Weights of a small class-conditioned image flow-matching model.
Model: 1.96M parameters, 32-pixel images, arch unet, norm layernorm, activation mish.
Training: 22700 steps, batches of 128.
Data: trained on photos of plants and fungi (iNaturalist), 64.3 epochs.
Rows from block 5, named by matrix and row number. Rows with one number belong to one channel. Each number is 500 + 25 x the weight over its row's rms, rounded and kept within 0 to 999. All counts start at 0. Numbers have three digits each. After the name is the row's rms in percent of the matrix's.
# convs0: first 3x3 conv (model.mid.0.convs.0.weight, 96x96x3x3), inputs 50-59, a 3x3 kernel for each
# convs1: second 3x3 conv (model.mid.0.convs.1.weight, 96x96x3x3, transposed), outputs 50-59, a 3x3 kernel for each
convs0.10 099:498512526502515521520522510482502487497513505505517510511518548504515532524547549482481480498495491500488489522507504523516511513512507487515526492524530499531525530525524526525517514519522525501529487470502496495517505501490506512505511506522461490496493505502499487491
convs1.10 097:482469470485479481486479479539510507517495492532501486453451468483485487484471476523493484512486490539514526487484496493482494493480502496478498527507522527506511496496493463472486459478497492514505513536516499514494488483499515501506498491493486498510501506515522533556
convs0.11 100:495488498498499498495501490484482470488489482492497498541536548529529525541550539508499481505500478494484486529533529534534520528522506477489485475503496482495474473480465476479467466462462503484513464450491492485515518534530511522524522536558490506464483498469475487484
convs1.11 109:512495482506496476516514493551512531537499523553508514437431440460467448468466446528491494528489508554511537492481480503489489506485495522517542522519554525512538518529529514535539511553548490514495512538511509510490489481495490480483478475472498520524524520516538524532
convs0.12 103:489498513466480496471477479529529534543539546541531530524526534514516514532544542467477472480474471494472462506519526502518518519535523503510514506522533507521524529510503502487487490480490514490510486455484512489512465462465468468469493494506509504491520504482504477481
convs1.12 102:530525516526527516516519510480480498479478491483471462452450470471486488467478494544545542529536538538541541483479485503501509499504524486492521490500512506489486494494501503510513498515530500515494506522501498496479537537542552543535538543549495506511505515505514525517
convs0.13 099:478457460477467467470463468503497506513508517483490500534540535527525526523523521500507514514523531512518522526542546536543550537534540513500511491484509510509531511486468494478482528512507506517508497495504474465460498470488502485488507497487499494514492495510477474494
convs1.13 101:521519538522521531513520522488504502490506495490506498448434459466452476459442464487509517472487493482497499456455473420424449429436460458487471472497478462485481505509500506504508509503509533533534498510523490481500506508504520525529512500520520524512506510508509529525
convs0.14 100:515528536506532551491515545480504514472504516472485502510514495521521514500515519446473528444464526491486510504522547497516540477495523511469475498468483502487493481468457483470476485478501501503483524505474512508496511508523520528514489497497496495526485488499521493463
convs1.14 099:465482490447485494463492487511508534480510526467493513484498505500481500485459495477506518478519531491524531508494507491482515491480504484522506502547512511534498526542543521540530508504497507499484536507491522513508481488510479501510492493498491490486467493508463479492
convs0.15 096:501532528491528523454492513494507525493506528480500529529525522533521500514512504468501540462496527512529537499503514478479500460478485529519530518508521504499522514503488513506485508520493476450472479451457484479493488473492488480470467473461500521545487504534526517532
convs1.15 099:502515526486497513477487506486501540484497518467476514486462491496459487514486505456477469453488484447495504529525540513507530504495513477502478494518484471516500497491503486479488490475473518521520553546530547547540531517522524513513528501511495496487487504512491506515
convs0.16 108:465463465491492494522520509451477497475493494489493487479490484496511510503516508510504496523503480518493473477496485473486476483487486486459450517508499538534500474470485477456469469456456533540524512524518513517520529532525534529551543537571517473467511479466509484457
convs1.16 103:517512521515535537501523525539510499527514509495521505503506503522519509523515495528515521505490498499483480503517520515536533510522524527496506524505509550525510533543527532548535526527524478480500483467491477461482425449475437469482436464475513506526518507513504508506
convs0.17 094:483467483478477496480491503493490507495484509506495514484487473483494474494516487478503508509515519514502482482485481477486489475486487527500487503485498505518519496502493474486501497508506523552506543590544472475441478473466481503518486484479502503497513497472520525502
convs1.17 104:492479509490495518526535552473477488478489486468497508480487507507511543519512549468472499480490498488511515512514515518533535490512515478490466510516483488486478499493484511500495532503484531509516478446475510464498499487492515522517496510522517496483514498495499489492
convs0.18 101:525516525528513514520504494475492488460484471435475464493474503503468500496472490514518519505510506514532537478486463502482468508481463470502525481511510477495485508509516542521527552511513495500497491493495472490492483479490491476490505489498512512497505504488513507503
convs1.18 105:493501467484499472482486474549542540536524530503510513521536506505544510501542506475469493490478499469465490513522504509544527490528524537527538510501527483494525488462471485471490482482486508523506518531507526525501502503480513504493530537519520502504526496491492477482
convs0.19 102:499506505486491489481489482479516513464502510466488499523510512517499491538531505508502490500496488484467477512520506500508500490491494445482510451474504491500506505482466511480472507477465528509523534521532536541548506501501472475478481484497490484492498485494505487499
convs1.19 101:515517538523528533505500512513514530502502529503490519499467457512501485506522505499519518473476489470457479513505498506485489512491491512514510529548549511534543523514504522514505523527516461469462466474453482497474516512494514508510507494502523520505506506505500495507
convs0.20 095:526515510521509502526515511497515522510532537515533525537519524519503518507495501492502486503497479523507504483475495475467480502484501518523524543543535541542525518522508512506496520498486534549536540556542528531517539530511529526517523526524508500481515506499490511515
convs1.20 093:497500494503507502502514504481485490481494503484490488496500478506511482495489461513527523492502507484491492508524513512522521482494503457479474454484481475487487534518490519499479497484491471454479442417442465440457504514515508504519489478493504488496507496500527524519
convs0.21 101:483492504459469488472478502502503512480478485489484484501498491506511507489498510514531560521526564530515518514512520510506513494504517523539561528525551522500528522510506516505507515507506494467467501483479513508501528516511539530512530537528480491532502507548505494507
convs1.21 103:522539526510529533508523537516516495519532511492502516496495530485475518508496530459474477437474478437482510473485485477479478472487508489504506462486482468488480492501499505502492508484478500484498519515506532536524475486500469481478468467479494492493508521515499528508
convs0.22 086:509513501528521506497482463516504498522507507484487485527512501539523500518496474478469492466474483493514508479468486506490497507508514474494499476502496477510504514500502498494506491499498501487486497474473465450459513515505543524517524490480492497517451463463494495500
convs1.22 096:501487490517512506505498500458448455462457458482472481494478487517503515517504521482493486489504505490509517483461493492477495511491519507513529541541547535523531502497500483486493494499495540566543547555535534551536479485482476482480468480496480490500496509515510529525
convs0.23 099:474478481472467474505487493485491509474476505484479495487487488509509515488485501547536528536523519515519502478493493482483481504501500459445465455434442469448457505504493513510497520508490496501481519531512504518510472456465493483489500499507546517509550531530526520503
convs1.23 102:509507507512511518499490504515532510503531502468500486532538545490486510514510504513491496504493484467467466498508515504513515499499511577573564552541528543532529483485508504498515502499522509498498493482492513505504527533536529531526519528529512516518483495486446471469
convs0.24 100:535536518529529522515514517511503506508501503503504506495505512508513529500498530490499515502511529503498507509482479503485482498488489524520514523525515534538533482503505497510520514508525498503511499495496508511493462464473488471471485492484471476495475483502474455471
convs1.24 101:461480501462472484472470482499493479500513493488504495486480517488478517493489529471493477485502482508518505510519534505515531511524533471454465483463459473464468516510505532525519511503505499479496504501515506522523528523521532544533538539546534536504538554538537543513
convs0.25 105:560552554543536535551541525513491482518512490514510495511509547475479501495486506519504465499499462486489497511490482490479466499485461541548523537554527521540515499513526510540548501526552520499537489453499527497526507511520493481495508500501467501457474514474485534527
convs1.25 095:467467419482481420471471418504476512525474498574505489496495481518536507481503503516503516518496505554520507510509501514516511497499507488474482505485490505474479477487478463474472465481490501522491535556510496517495504491470512500491488483481497483513511477499556518533
convs0.26 096:488501504480488510473495521502506487502485488492470479476495498489512512498515519507510496497507507471472493478476475467465456458465475529545511534537505541538510486501498473482484478500509518525513523548519545578538507503495486473496482490515511523501500513515475486500
convs1.26 100:500518509496508502508503501508526498503520502513522515509490518505495520490509533515513474512498460525494462531541537539544538571563549525479471544490481541497492501511499513528513515519526481435474493467496501496500495489510493501510491496505507511502511504487495472459
convs0.27 095:474473473476469481489478494534521535530526536557546549518531502529541523505513510523529541506508528514513518460482481482502500480497496530495499506482494505493509477467455464487465472503483438457466452465468452453462470461487481479499490499502531522526533519524514502491
convs1.27 108:525523532538538540511506505454460475483492486478489492530517527499475505492477495472474457489498476476493477518530533499514520510517526516526512515510485532519486493493512516512526520508523555542563536531553527531562528535546514518526500515525487486478486498492487504496
convs0.28 104:467503497469496490465497496486528528482523524477513515491492499504500512508507514498500525523513524533518520478507506494508499470494492482494518485491520496510528520500485514490485498468482527517500521508492524545530510504514508497488503498503531513530548515525567519516
convs1.28 101:505500510511511529492494531476499512456479498447469486536520500528501484521506494479465494477467486468469484495495507487487499493504519471504528482514534477500499514531507504531525496526525477452467505495488505496482508502491510501494521513502470479476467475475454467479
convs0.29 103:477469455505496481508495490516491469522491475531524508460468463473478468463456467554526534538518525510512503512511497538535510551546529529511500539515490519504489500495480496511493489510510491487502513515520522508506487486490499499514487502499535522519513512514498515507
convs1.29 105:536513527518475496537498515501528489513519474509525497561559554538541547533531536504508473501506470494506471467472469479481475489490472557517494517472452501465461477486514493495514495490506499496486493489495485501506522519515520500502533530523500507503496507491456469457
convs0.30 099:507483507504480499508490498513524514507520507515516495530513529539517522549525517525504487513504494506496506519501495544523520537511512508519530514521522535537527520509500525515501512506499506501534492474517521511532495493488503477476524512513516507474512516500510512517
convs1.30 096:519525523508520502513529510495471486524495509519509512471454444471463442481482461501476503506472501513478497480491487473483462488495478493488490498500512497509517493469451501473468495479481468504486482534504475510496495507501518520501529526499501507497518507511518495499
convs0.31 107:511524545511521542520514524473501526476504519501518514487472452476457456478476478508532548522540558529526517497499510500499501495498497571521519561531531563529521533524508530522521536540539522520508521502500513498509523533553531543549527536548481481482495490487486474456
convs1.31 104:491494504468481501466489516474481482480503492480502511513519526532528535545522536485482487461469471477489499513498501518497504518500505446455458453468450456456437484461474491472489480458463492503496501508497506502491462470475465475483449448469507504501501498500527522512
convs0.32 108:496494506499511524505503505535542541552556555540538546507523506493509500487496485468460465474459465463453451501519530506521532514520521523484476515486502527510522501500491508505506503510506523528534514503516522513523502504521507507517536542536517504513516507513514516521
convs1.32 104:523515523497494505501494506477469461454446438477460450502494493496491494500493503562574563551561549540545533489490501477473480498500499508519504501509487505507496483489502491498506526526524484489468491506489460470469510490488503495488495486488484497511478487491459479474
convs0.33 072:525515516514509514514527533546536536532523531555530526518522527508524519499512501494515518519523535552525532526498503503495510509509523504526524523526533502520533505521536506501512514505497571584557577618571557577545526549526517533510511514506466520510504531529515538541
convs1.33 079:514521513507515521511523515449477471473495478472468463485510511496514509499505502449488465463509489493538523476495493504521515480497487479487499495499484479468472529507497530497482543498488452411453423360413452409453474466499479460499474457489507492490515493488520498492
convs0.34 103:514497499508485485519500488510507497518517498524513497473455470459442450476447455533507465535515477496494492509510514507509510512502512492488479486498494500508494475467478487479471482468469517530540514516530544530521485489486467455472490476481504479456503485485449452484
convs1.34 102:498508510514515495510501476483489514489485508497485491547563530547569526519539513530530549507494510510480488513512495493503482492491476508503505496493525505519541551550515523523493505508505480488485458476490469480499505528515526544522513521492531544530529524515530517505
convs0.35 099:538547521545538508553542521498492470505492458509495451534507515510499510517494503501464447515471423497484470547515484531508499527508508486515522497512505493504501468445469473443443478437442505489508504502530528527532496489506506472494517479503506503487534519486542518507
convs1.35 107:472487467495483452496477439497508502520511503535526510499517480496530504473506480517509504541518513531517517476478469488510470478496471515489491508493521487488524566549531554549528534545540475483495465489504486510521488506499498497501490507502488464473506476462509493489
convs0.36 093:474512509475513500441501498444515540443515533428515529481496508494493500498504502462488505456475493482496515473504518485500519472496518453493526458490509465500514521501499525488497545490483505505508513504499493514520511515514527505490533498488486478500484464494512472502
convs1.36 102:502517532502523536499509540465493532451496539431481525508505490516487481507483488503501515501498509497495502496481496490485502502501510465498527496525558474501539495517503475504502465488489495497495517499500517512500506493498513497514515492516494517515492513518494510518
convs0.37 102:478489483467489482462475468500494510492495511497501504479489500499512515514516503467476514485481514530520508518508522539528549514529544503501543512496521481484508470454481483473492504503495529524496523532525458459484483488511510520539543532508494504539518517527530514507
convs1.37 100:503502519485499522495509534486499484501505486457480503480469510487485540473470527457490483486497484485516518480468479485482506506507513490516500509530495457488481541524522520507517530522512513538544474479489513491489501473462499491493481476507504498481503506496487511497
convs0.38 104:503499512490485483472468465512529514505529513489512502526516538540508523556546554522528513516540528508523526525530511536534516529522501463485491468494492496508494528527522532518505532506504522508522506476506501485517482492498473479490486496516500504493497512512494506514
convs1.38 102:526498488517492465521507501534483489502462482488458456440420417460456427486478453514471497493456489504471504494488498491475487498486484504483509510506531501500520472474474477477482477481489485521500511538489521520463506498495524507502548529515480493504482479506478471489
convs0.39 091:535536534539538543544547550476450470454437457474451464511520518516532528517533528469491525485501535506500518539508513520510543535534555517497477524501491507502492432458467434446459431435449535556524563599543528546511503524526516536528509519503453488486469491489472475450
convs1.39 093:464483473445477476443476471510523505546556523533533519467472480485471494486462490454506486480542527499563550477486478478497496480504494513506500525514491517492487559560563556554554535527519497465485461407449487451484501491499493484499491491502542525523525514513529513508
convs0.40 066:548536527518520518501519521538516521525499512537504505519534526502524516494521509485499496497498499532507497535505517498487505526520535509531524519524527517532540509520538496493491486485480561571564570606586544553543514503475481489480463469470476523514506538536522562562
convs1.40 074:511517493505505494512525501490503492497502487510492477478492486507518508499495490502517487503529503523550529478502474504511485472477455471483487503506493508488492535500485526497491529510528462436482429380427459427462512511510544525526529511506488465482492478491519501510
convs0.41 102:495497479513515513522519535523515516510498509527518523480490463516521504498499506534533543508517543494494490476483494498492491514513529490457446492475455498472460511526521505522515485510510476497476523538518519526520516526518524533536495501505560534534528516528486482452
convs1.41 106:458469468491496497500498499460464458466482479468483477532523530515492508489477490494494477491506493457463444499488481509497489496498487557555544530524506548533509473478482498501494497490480495481498496467478533524530495506513471480491470474475488493497468490485452461460
convs0.42 101:511524504534548525535537522520498495518509510546541539505525516510536540482491504537524526526509513487487480510517512511518505514528521500458450497473457510486473490481483487499488504519502500496488516512506521515512493501516508516521484507503516494502514501512516506500
convs1.42 106:470459485475461488489460493472491466483503469494500466538514536487473512502498513522507480522513487507498453485504518469498506483490501566525523576521512574510501481483503498511530487498526499488481493491489494507509510513533493490515475496524481494499493518504461490485
convs0.43 100:501519494495516502482496502511514521503512521513515533536545529534549527516529511449459491447453492449460484507518509494510498494510488497463457464431431462446462518499483498499497506514509484479479489485486492485489526509523532524525534536527494481528494462500505473484
convs1.43 102:516502534498486525489478518458493494479501487487500497508478508483454504504472505502536531521546542516543537520505506510501500526521512538556539583580542556553521491510518504513513509506504529523532522518534508506520516500519497481494491475504501509491510536520506526509
convs0.44 096:486489462511493457535504469481456432505459429500472447523529510520523520510501505567528494548521480507516494507523485502500465495494472468496499494521500502502488486504496487515511491500507458462473483499504503524514501503485518518518509517527505472443492467466470453462
convs1.44 094:499484470522492477524478455537531504541530522546544524532518508497491494498524494523475464506461450506466440501536537499539517495526510576516523529462498542487514464478500473507501463507529504499501515516512539564545498504492491492479506529501535529548542528520509508512
convs0.45 109:497502525496501518503501516452470482456466468469470481509499507494474485508492501474492509494508522521527534529545552504519531493511520494506505503509523499501512542543543536539543512524529532504522506465487519512533522529523534545509536547541436475506463485505503488503
convs1.45 101:487494485485500503467481484529520528522515525530505504499536532532565554521529529466470486465474481491504511495486490494471483479464485452475510479507523488500501465465479453453468463469472471503495516556519493516489477468489496489494486478478500498511491492516506525557
convs0.46 088:542528537560553550555549528533511517552533525537536529511515537490489508528526530533523525531541537536540555509507507507504503497499506492490489474492499474491489460452467477478490469481505493493516486462490507482499491504511495501502515518506466484467466498487477488491
convs1.46 090:457462469467477464459480473485452467504476472532496469460471483501511513468471490475481496467470481492494482508488489502484505505491525481498502507520526519520511565547552546532534548540535502534514496526516493511499495499503510506512492494487508520520520518522563561550
convs0.47 103:517507514527513524522515518509519515516508515527521521486494494491490502500495504546538512522510471522519492498506512484505512498507507464458475455456465465473461485487483492495498484483486511542514526556520516537508496498491491488495470480492522510495509503492533528514
convs1.47 097:499510503510524514493500482485504487474488475467500480508518506510518501515524497497485486515501496488485472485495504487510511506517508581544559565529546559526529492502529508520537514516529513488496498467487493471493519524508518529515489520507475485511499491494473464472
convs0.48 094:479501499488500482487489480480496479483525465472513475483512488496531528490506502486494464541539505463462464498533503521545513495511487510535478532565475498502466512509475532525488524519486511529507521543524513538526495509515481526512497523491498513507527563521485523467
convs1.48 106:518520494517535506496497483515502506515519511521517515527503522509495512553532553503522506498534511496515487477484482493500495503512504500483513490472484524494515502498487538539511509511496491426496420296415488410486535485508501433475553514529528490496523480504524492499
convs0.49 122:484495480479495477485495487470474471488502484481511500492501490474479477470466464479482481513516518494498485482473476491480491484474488451487476468502481453478471466481481458472455463464456471476465456460454456460462482472461480478457479470444470485475500505504472483488
convs1.49 076:486453488471443460472453471523505503518496503510500493511534513487509494491506499541523516529509516492502494494516506466486487471486483519518494498499487518528512506479519509479509526486520551634529601713591494571486503520510497522494496509489475496490476494502482486491
convs0.50 109:512505526511501521511514531518535533502512523513510516503480492516495492520513500484512512484505509524540538533516519515504508504490490487494515476468507455454496493487491499502509499505506509508507508514504507517511502518543500507521505503507444482473439470469479479472
convs1.50 105:489501498473497493475501484476470478481477485480478499492506488501505501515516513446475471475511511471504519510508493503503501501501497525543532522542525499508499535531532524504507510484475495488508498485501491492507476478474482502496479489484534523507544537531555534527
convs0.51 102:499490482521506486549537506529503484558535516545541529491489497493497503498509504525520475527513454545543507481495502492498491485486477518500486518518515531546529475509516489516529496515520505518518487498509479469475534518513523522529527523515523495486511485464501500498
convs1.51 103:485457468517495505538516516483464479493470476515497474485477473501497489493488491532476479536493495547508499529520514529532530486495511513470461496450456499459462509537530501535529474511515531535521501508514504495503485479466494485473508502467487499502513510496519513514
convs0.52 095:475474473502498499505493491496498500510500510504496504483518523506520518513528517498492481505505503473471470476483484477468456481468457537523504524508503536518510516533525491514523515526521526540533533547538518525509521515518541540536505503501489481485484487502482496513
convs1.52 102:526502504501478487508499521498516484476505484486509487477450455490468480494478486548536511530518490544530493538538523535523513553544522518470453521479458520481467469491515472489510479478503480462477473457482474463475479460466467462469472478498503510516515523530521526508
convs0.53 097:511512493485475467484495494519514531491469488492461479488471440488468451485496486530567560519546545517523530537508492527506486535527507518530526526513505538517505503521544523511531505506511500545492521588532504545504526544499501501492497489488520517520534528534516525518
convs1.53 096:511510514534537525510517513477501479505528513490511502519516520550528541539520517476477480456464469461463476509496487506507508488489487500472452509484468497479477479479459489492477484490488502457525475421492517460509492490494487491497466463484498485483488477488489473491
convs0.54 097:489486472512501495531519517497482478493476478522508507464488478486500496482476474501479480502491501482496508467452452495479477512493504516509485525502477516488471500504512515529531524540549479484469498515501487492489460462477478481508486485481511485486512493492479478468
convs1.54 104:498482500507484508515493507487501485521513482503497489555564562514523535512523516489491495527530517515528510524523515519531522519539528544548534524511499509495500467483511486475485499486493535532542499495511519522529514529522497505506504525513524514496530513481520504486
convs0.55 082:488502509463479492447468495461492527440479507428472502501521507524517505523508505455496537454497524474522524490494519490498529479497518528545548526526522523521531500493492491490499497487499468465480492480484488503515497497508508515502533533520473503519481497495497489468
convs1.55 103:490501513516526547480482503488512539494518541471491524523506512519478500507472487461483520487509533473504527497500522476490517482501521450483488455482479444469460513522526503507516479486493529520507539537520527541522523514489520506494509497494524501508512504506515508514
convs0.56 102:488500525502511534514508515488492495496496492507519509478499499511513516519528534461459490486480503483493502513529532524538533523528513540521499531522506553541516532538535532543536536543526512515514496482479482479486515511530531535555531551567511505528517517528532515506
convs1.56 103:497504500473499501469495498498504483516525489494507475487500492486495501486480492513521511518535518515539525467478498457468490471478499489462490501466474498456452451449482452452474463468480515516510514518512494487483468471481458475479446467477468458494465468493468488504
convs0.57 077:515538519496522500453502494457491521463499510420494512486494501506495502520500501476499518495510496521519502482475495482482505462474502489524557510522535503515530524515507521501499526489478487494499471481492475508520483486480508488467537499484462475525469467496481459503
convs1.57 113:494497504513514524485487503471504530472508532453498530511497498513486499509479492490492502509498500492493498510509529514515540528531555453472499463477507438451487492506492477485478473491479516528535534546556529545544526508498537516519521511523497515501497510494501516499
convs0.58 091:502497523497506531499507528496517535502519526496512512462451451468454468458447478509518534510508520517500516540560583557568585535539555516477473488468470497473474510500485507505499505512512480477496478457470489483492563559568552550543524542542524508511517506515512495495
convs1.58 094:473489497486510512495509515487489495468492499455468482543543540550541545559552554485509517478498484455470461467456458436431445436425445508529528515534536507526525510516518525503503502475477519510515533531526512522510472465470467467459471455457493510513461487496447481482
convs0.59 103:538528546539520533552531540456453459470461452471464445512504511506498509527515519524487490525492473523501497577571555559557551553535537490494505492478490493478492491483478473477460459455451519510549504497539529531550548555560550543541560552550474491497493502500520520513
convs1.59 102:456470452473483459471477462550520521563527533578543535477485467502514489509515492494496493506509504515506510458457454441447430453449447498489496499510515495511507552535532533517516520513501459488489477515503459493474454440431468460447469467457508499506503486494511508524
convs0.60 101:542534545541525533534517523546533514533542529522530517527518527511495506513480498548520531540537561540537563541518523532511522517500498498512531496490507504480503470458465469459455467465472501475522484454511522511541498502519497496494509527517471485483494507506509502503
convs1.60 100:476478475479485471468477466474451465475453470502482490487480471495506489517529512435448460457467465460482484471482468484489467476487477506506507495515522473510518563547564547519535527504521466490478503543515484519501513506507519496484514489470511496504502486500513505530
convs0.61 101:509488479513488482520499497497487471513504502488488513495509505511517503527535517534507467522503476466478486536535526533526516517496499523508499519508493520493474509526521490507509491494511482486512476484516510535544531513500509508502492498505530510481500499489495497497
convs1.61 108:521504497529511505527511508544500502523477495540504503469439452496469467500490488563512499540478479558490486495498499485481472486475486533489476531484483537492490470509491457495483449493505473486476493523502498521503507520520516533512510526498492505524501490494510484498
convs0.62 104:496493475478495499475496505493473467490478485454463491504518506517523502516535512498490474486496490450476497540542540540534534543516521562562538543534526538521516501543520484517507509535531508505509500494488541538515548526517520516503506513507557548555529520549517515552
convs1.62 106:506525538518517531538518522522541503512533507527541525493481501499476480502500497518522508512503496545517498461490485458474470463469468498460424506460431518475453456476474471489481475494500496462475510501514488487505494506518494507509482495500466474464461460444477466452
convs0.63 105:469467466489470461513487476486481504477465488506479496502518497523543522503518500502510512514520505503520487476493497501519515507522513518488504526507512503498492545568559555574570543565559501535484519565513488509483483495481515523526524512513580547546564536542540538531
convs1.63 110:527514512526518528531542544498500494524528520484515508508504491490485497498497510521490477519511502506514511476484498483495509483495494534508497511481464523489470400425449422435435452446444532491504499451485513467501466478490459481485469504510456448452465459453458443435
convs0.64 093:480473461525495472539504469524516472546515473539510470468460476488486488501486495563517500532500479534537533500502481506507489503495476466503489472509474476481458492493486489494500476475504476466471479479491500507500482481483477462482465454476534538498497504470500512488
convs1.64 100:501498461522513490513501470500476491519473493544498502525524525517521534523538539449433451514488498498468470514511516501511513474493499569555537522503528524507515526521512523538522502521512515514519520536525521539519514522531507499510522525509489470485527502495513473481
convs0.65 105:482490492467481491453469480498531536515536539515531515503490467511499494525514523479500531486493535502487500530508502512499500473485486464488496434442477432441490510496513513494503506499513516507493522506482545547527520525507524524492524526506494529561508532561530515531
convs1.65 103:512520512488509504507515511486487486455473475442455469498512520506498514511495524473505529462497518487506508508484489508478492517498507502543547526559539513525503503509484519515497520508491480474478514496494497502507504490498493478474509459471468473481456474493454470479
convs0.66 097:531518524554547546558544535489484521504497515502497509519523513528525516538549544470457443495478462489477465490502488505510495501491485506471473511496494531518515490479482514504495511508492491510513453459484455446472479473486488466490513487496505478465526510486531515483
convs1.66 104:467457460471474460475492470501490495492495507480490487447457463460472476466457463539541535526528538530537552501513526495510519497507509491494486517516518510511517530509503505503504511514503525550556520533545503490515497498493524530522526537523493483476497489485511511517
convs0.67 111:482492515473471487480465470526523521540519517532504497514501503488495506487483506502481489531498490521508506509505505486489492485502499521559574542567577535551563525516521511508494517510509514482515489457501523498521480477470472471458493509506461460456490483467490477484
convs1.67 107:520518505511507502511508494518513504507488479514495479463492490470505497480508500495505514511512500501523518486481482503496481512508501442453478418436460436460478491470483492469489490476501469503483498543513484519496519537521557552524551551517539534534542529526547544558
convs0.68 101:521517524515517527496505519532526542504501525499496518506488493501493490464461474494510525486497519509518527452451468456463471472470464577544548552532538538526539501477463508489472512509490497492493492477490496478490469469487480465470473471459510504509493498509496503504
convs1.68 098:494484487484467470479467473481508501485504484479498493547524511518506503527523516499488484520510493507506498520522497528524508539544526478474469478479464484480463501499507524506502518503508507522512498527515496503497552565546547560542553560547488510507501520513490504496
convs0.69 095:488488495489483494480483499509490476497484478484482483574568561573578559574597576503506500524510500503467459517498498518494481507498493547531507535532511557538499472471460474469459476475462499510502489499501520518514512508505528504510497494527521499492514513495515504481
convs1.69 104:500499494509497483500490504541539520529528516513521507403395428404408427418423422515521489499495475514512503501506492502504490503519514501479460499497492508509499514524524527537548535538549486470493481490510479479505506521527481509509470491496501484484465457464471473476
convs0.70 101:505487484495480484491500506527523502514516518500501515541514512552518516556541541479491473455487488480516529472471472462456460472463464508499493509492492524513505522540536515525535514519526509508512518522518496503499554547523542534518536519499531531524520523520556560565
convs1.70 096:508515511524528522521537534497498509491490505498492498447448428466459423491477443516507503511510526510505513534535521549543538535519516492497472512514484518523501486498505474481492461459463486482504481473488506492507480474472485482477505485480470469458463470480464461476
convs0.71 069:550539528541529516551552536511516537495501525530514512516509518514519519500506495503514511519510516537509517519496511501491510505501518447458475474465489447456476529543551526513520544522499569590543593644579556591552542570544540559538539536527498531508520531521512527525
convs1.71 081:500502491495496491505509499455488480471508503459485496492517500515519503506502502462491469473508488491523513475501496512532526494514502535555545541560538529532532526509492512492473518483468455419460427361410478429463442443461457444466455433462495480471505479474514496486
convs0.72 098:497493520518508538524517527455467496475473489455451473509515495527520508549541521516521494503510485504512499502520531520526536534528533533504479505498490488489462492529535503539549512538542510526508513522501493499489513512520510508519493481495502475477473471458471493480
convs1.72 098:472488466469509493496527517522518512503508506518515502440452442467469452487473454500494496488481487484470473484477483473473481465473493529522517525501507528496491462472485455476480483498481518507519501482498497469487501505493486507500481508497548533524550527521548524517
convs0.73 100:509509516520506515511484485466454454474466475474473491463479489469461470491489497534527510521535524498517517492518526493515529487500526533515509516515508525519501520541540521536548509532538517518514519496492524511502527524519524525537531536551551517505533534532515527525
convs1.73 100:516505513499500503501499513532530521521536536514534524501500531537545554524532539537515515484464483498468481478482503470475517488480516483466459492462468515480476458474484464484495474492492492501492496498488508501491476475474480481476494474471467488488450466470476470454
convs0.74 101:493507512501515519519526507481501496463497505458483493540543517538529504563561527437457473444478503457476477486527512513544524500529517510512521504523539518538544509484481519496502506502503521511509523482483502472488489506527480485487491481493519518514500514515504506508
convs1.74 104:496498514512524539507525554520508521498510515507495492459449434506484452486457450545539555522519542533534558475422447482440471501473487450464481502513516513502492481483488478494497505513506502520488508509476501490475521527537529521527522513516484488484479479494501507519
convs0.75 104:479496517489512534488505517505515544504518545504508536492502491505511497502515508506523572520519580548539546511502513513504513489487488536507523516506534533525543525512500529513497530528514540525529541504508525499509510490498510506495489505514507518551495500532522504490
convs1.75 102:497496509473481505488500517486491500469482481468474499488500516500495521489480512451473472441472463452472465523502506508483503491474485451482479467497463469487451464461494493472494498469481481494476481497475457481470505499511495496500500502517509501521498496529480478506
convs0.76 096:526516525539530554535519542499496510515522537511532542437443434439430439454445465523518525532542538511522524511531524527531525525524534492465447469458440489465438504501494493501502493505523505507506490471482490487493531521524522516518488487486539533539533540528526546526
convs1.76 092:465468480458480489458474506496488476478480466493489477538530535575563576576563572490482503472458466465449446498477491470452470481464485520517508538531534526522521492499511497492490484476465497505519512529537501527525513500524512515536508492509482482475468473451470488459
convs0.77 103:510502491526526514534541525485474471500492483501497481474492511490500526519520530516509472503488450455450439505496504494489497511504499404404410412427426421429424545531545556543542548543545506525515501522511507512491501506491505503517499507540480458428486480457477467463
convs1.77 105:503502490485492471508504472538535502492489471480503480466469475482490485492502492548545517526523506533527496497523518513543513526541503618587590609559584589552581450458453456470464466481486506488495488477499481489518465482482482503510489528527532522532558525517537512502
convs0.78 106:484496482479506503476505516473479480468460473474467478489492489493508488467489477503520534500516530491517522511508511506521519514532513523506512500474481506476494494486473475480473489516496488472480504490491522507503538533530534540530514524503500494510467464486448453472
convs1.78 102:501486524510494538512499534519528528527522519527513542515495525505485523524519542485491478478487470465484482524501497520497493533507486510530495523533494487510500493504538504502514507480489488485468498495486495502501508476480488469470478463470524529507513521494518514486
convs0.79 103:471481472480487487487496496508515505502497500502484499489479459477479476464493504516527527491503503516506497459473483454459467474482490456464459491485490516497486504495511518501513510500491517498506513502520507496518507487463474463460489478484521514523498495497506507506
convs1.79 098:513500502552543555532532542519505491503496497517507521515526534524532537547548539509493486500498508473487510522522500535524503503491479546521487523507486557547525460484488469479484478487494490505504480501495491494483530518531553539543552538542516513499513512510496495500
convs0.80 067:526518506504507502487503506523493502509478492518482485519532517512531517499524511477482482487479481511485476535506517497484501534520536517527519530523517531530530522532541502502493486486482558573562574612592549556544520501468484490482457464472490518513509529530514551551
convs1.80 078:521524506523515505533538516516521507515519506518508494484491484506505495499487481520535505523540515529546528485511482505512488473477456476486483495498491502489495520490474513490485513502520466439478428383428460428460523525516551537528536521508489470487493486504509499511
convs0.81 122:483494480479495477485495487470473471488501484481511500491501489473479477469466464478482480514515518494498485482473476491480491484474488451487476468502481453477472466481481458472455463464456471476465456460455456461463483472461480477457479470444471485475500505503472483488
convs1.81 075:485452487469440458472452470523505502517495501510499492510533511486508493490505497541522515529509516492501494493516506466486487472487482517516494497499488518527512506479519508479509526487519552634532601711591494571487504521509496521495495509489474495490476494502481486492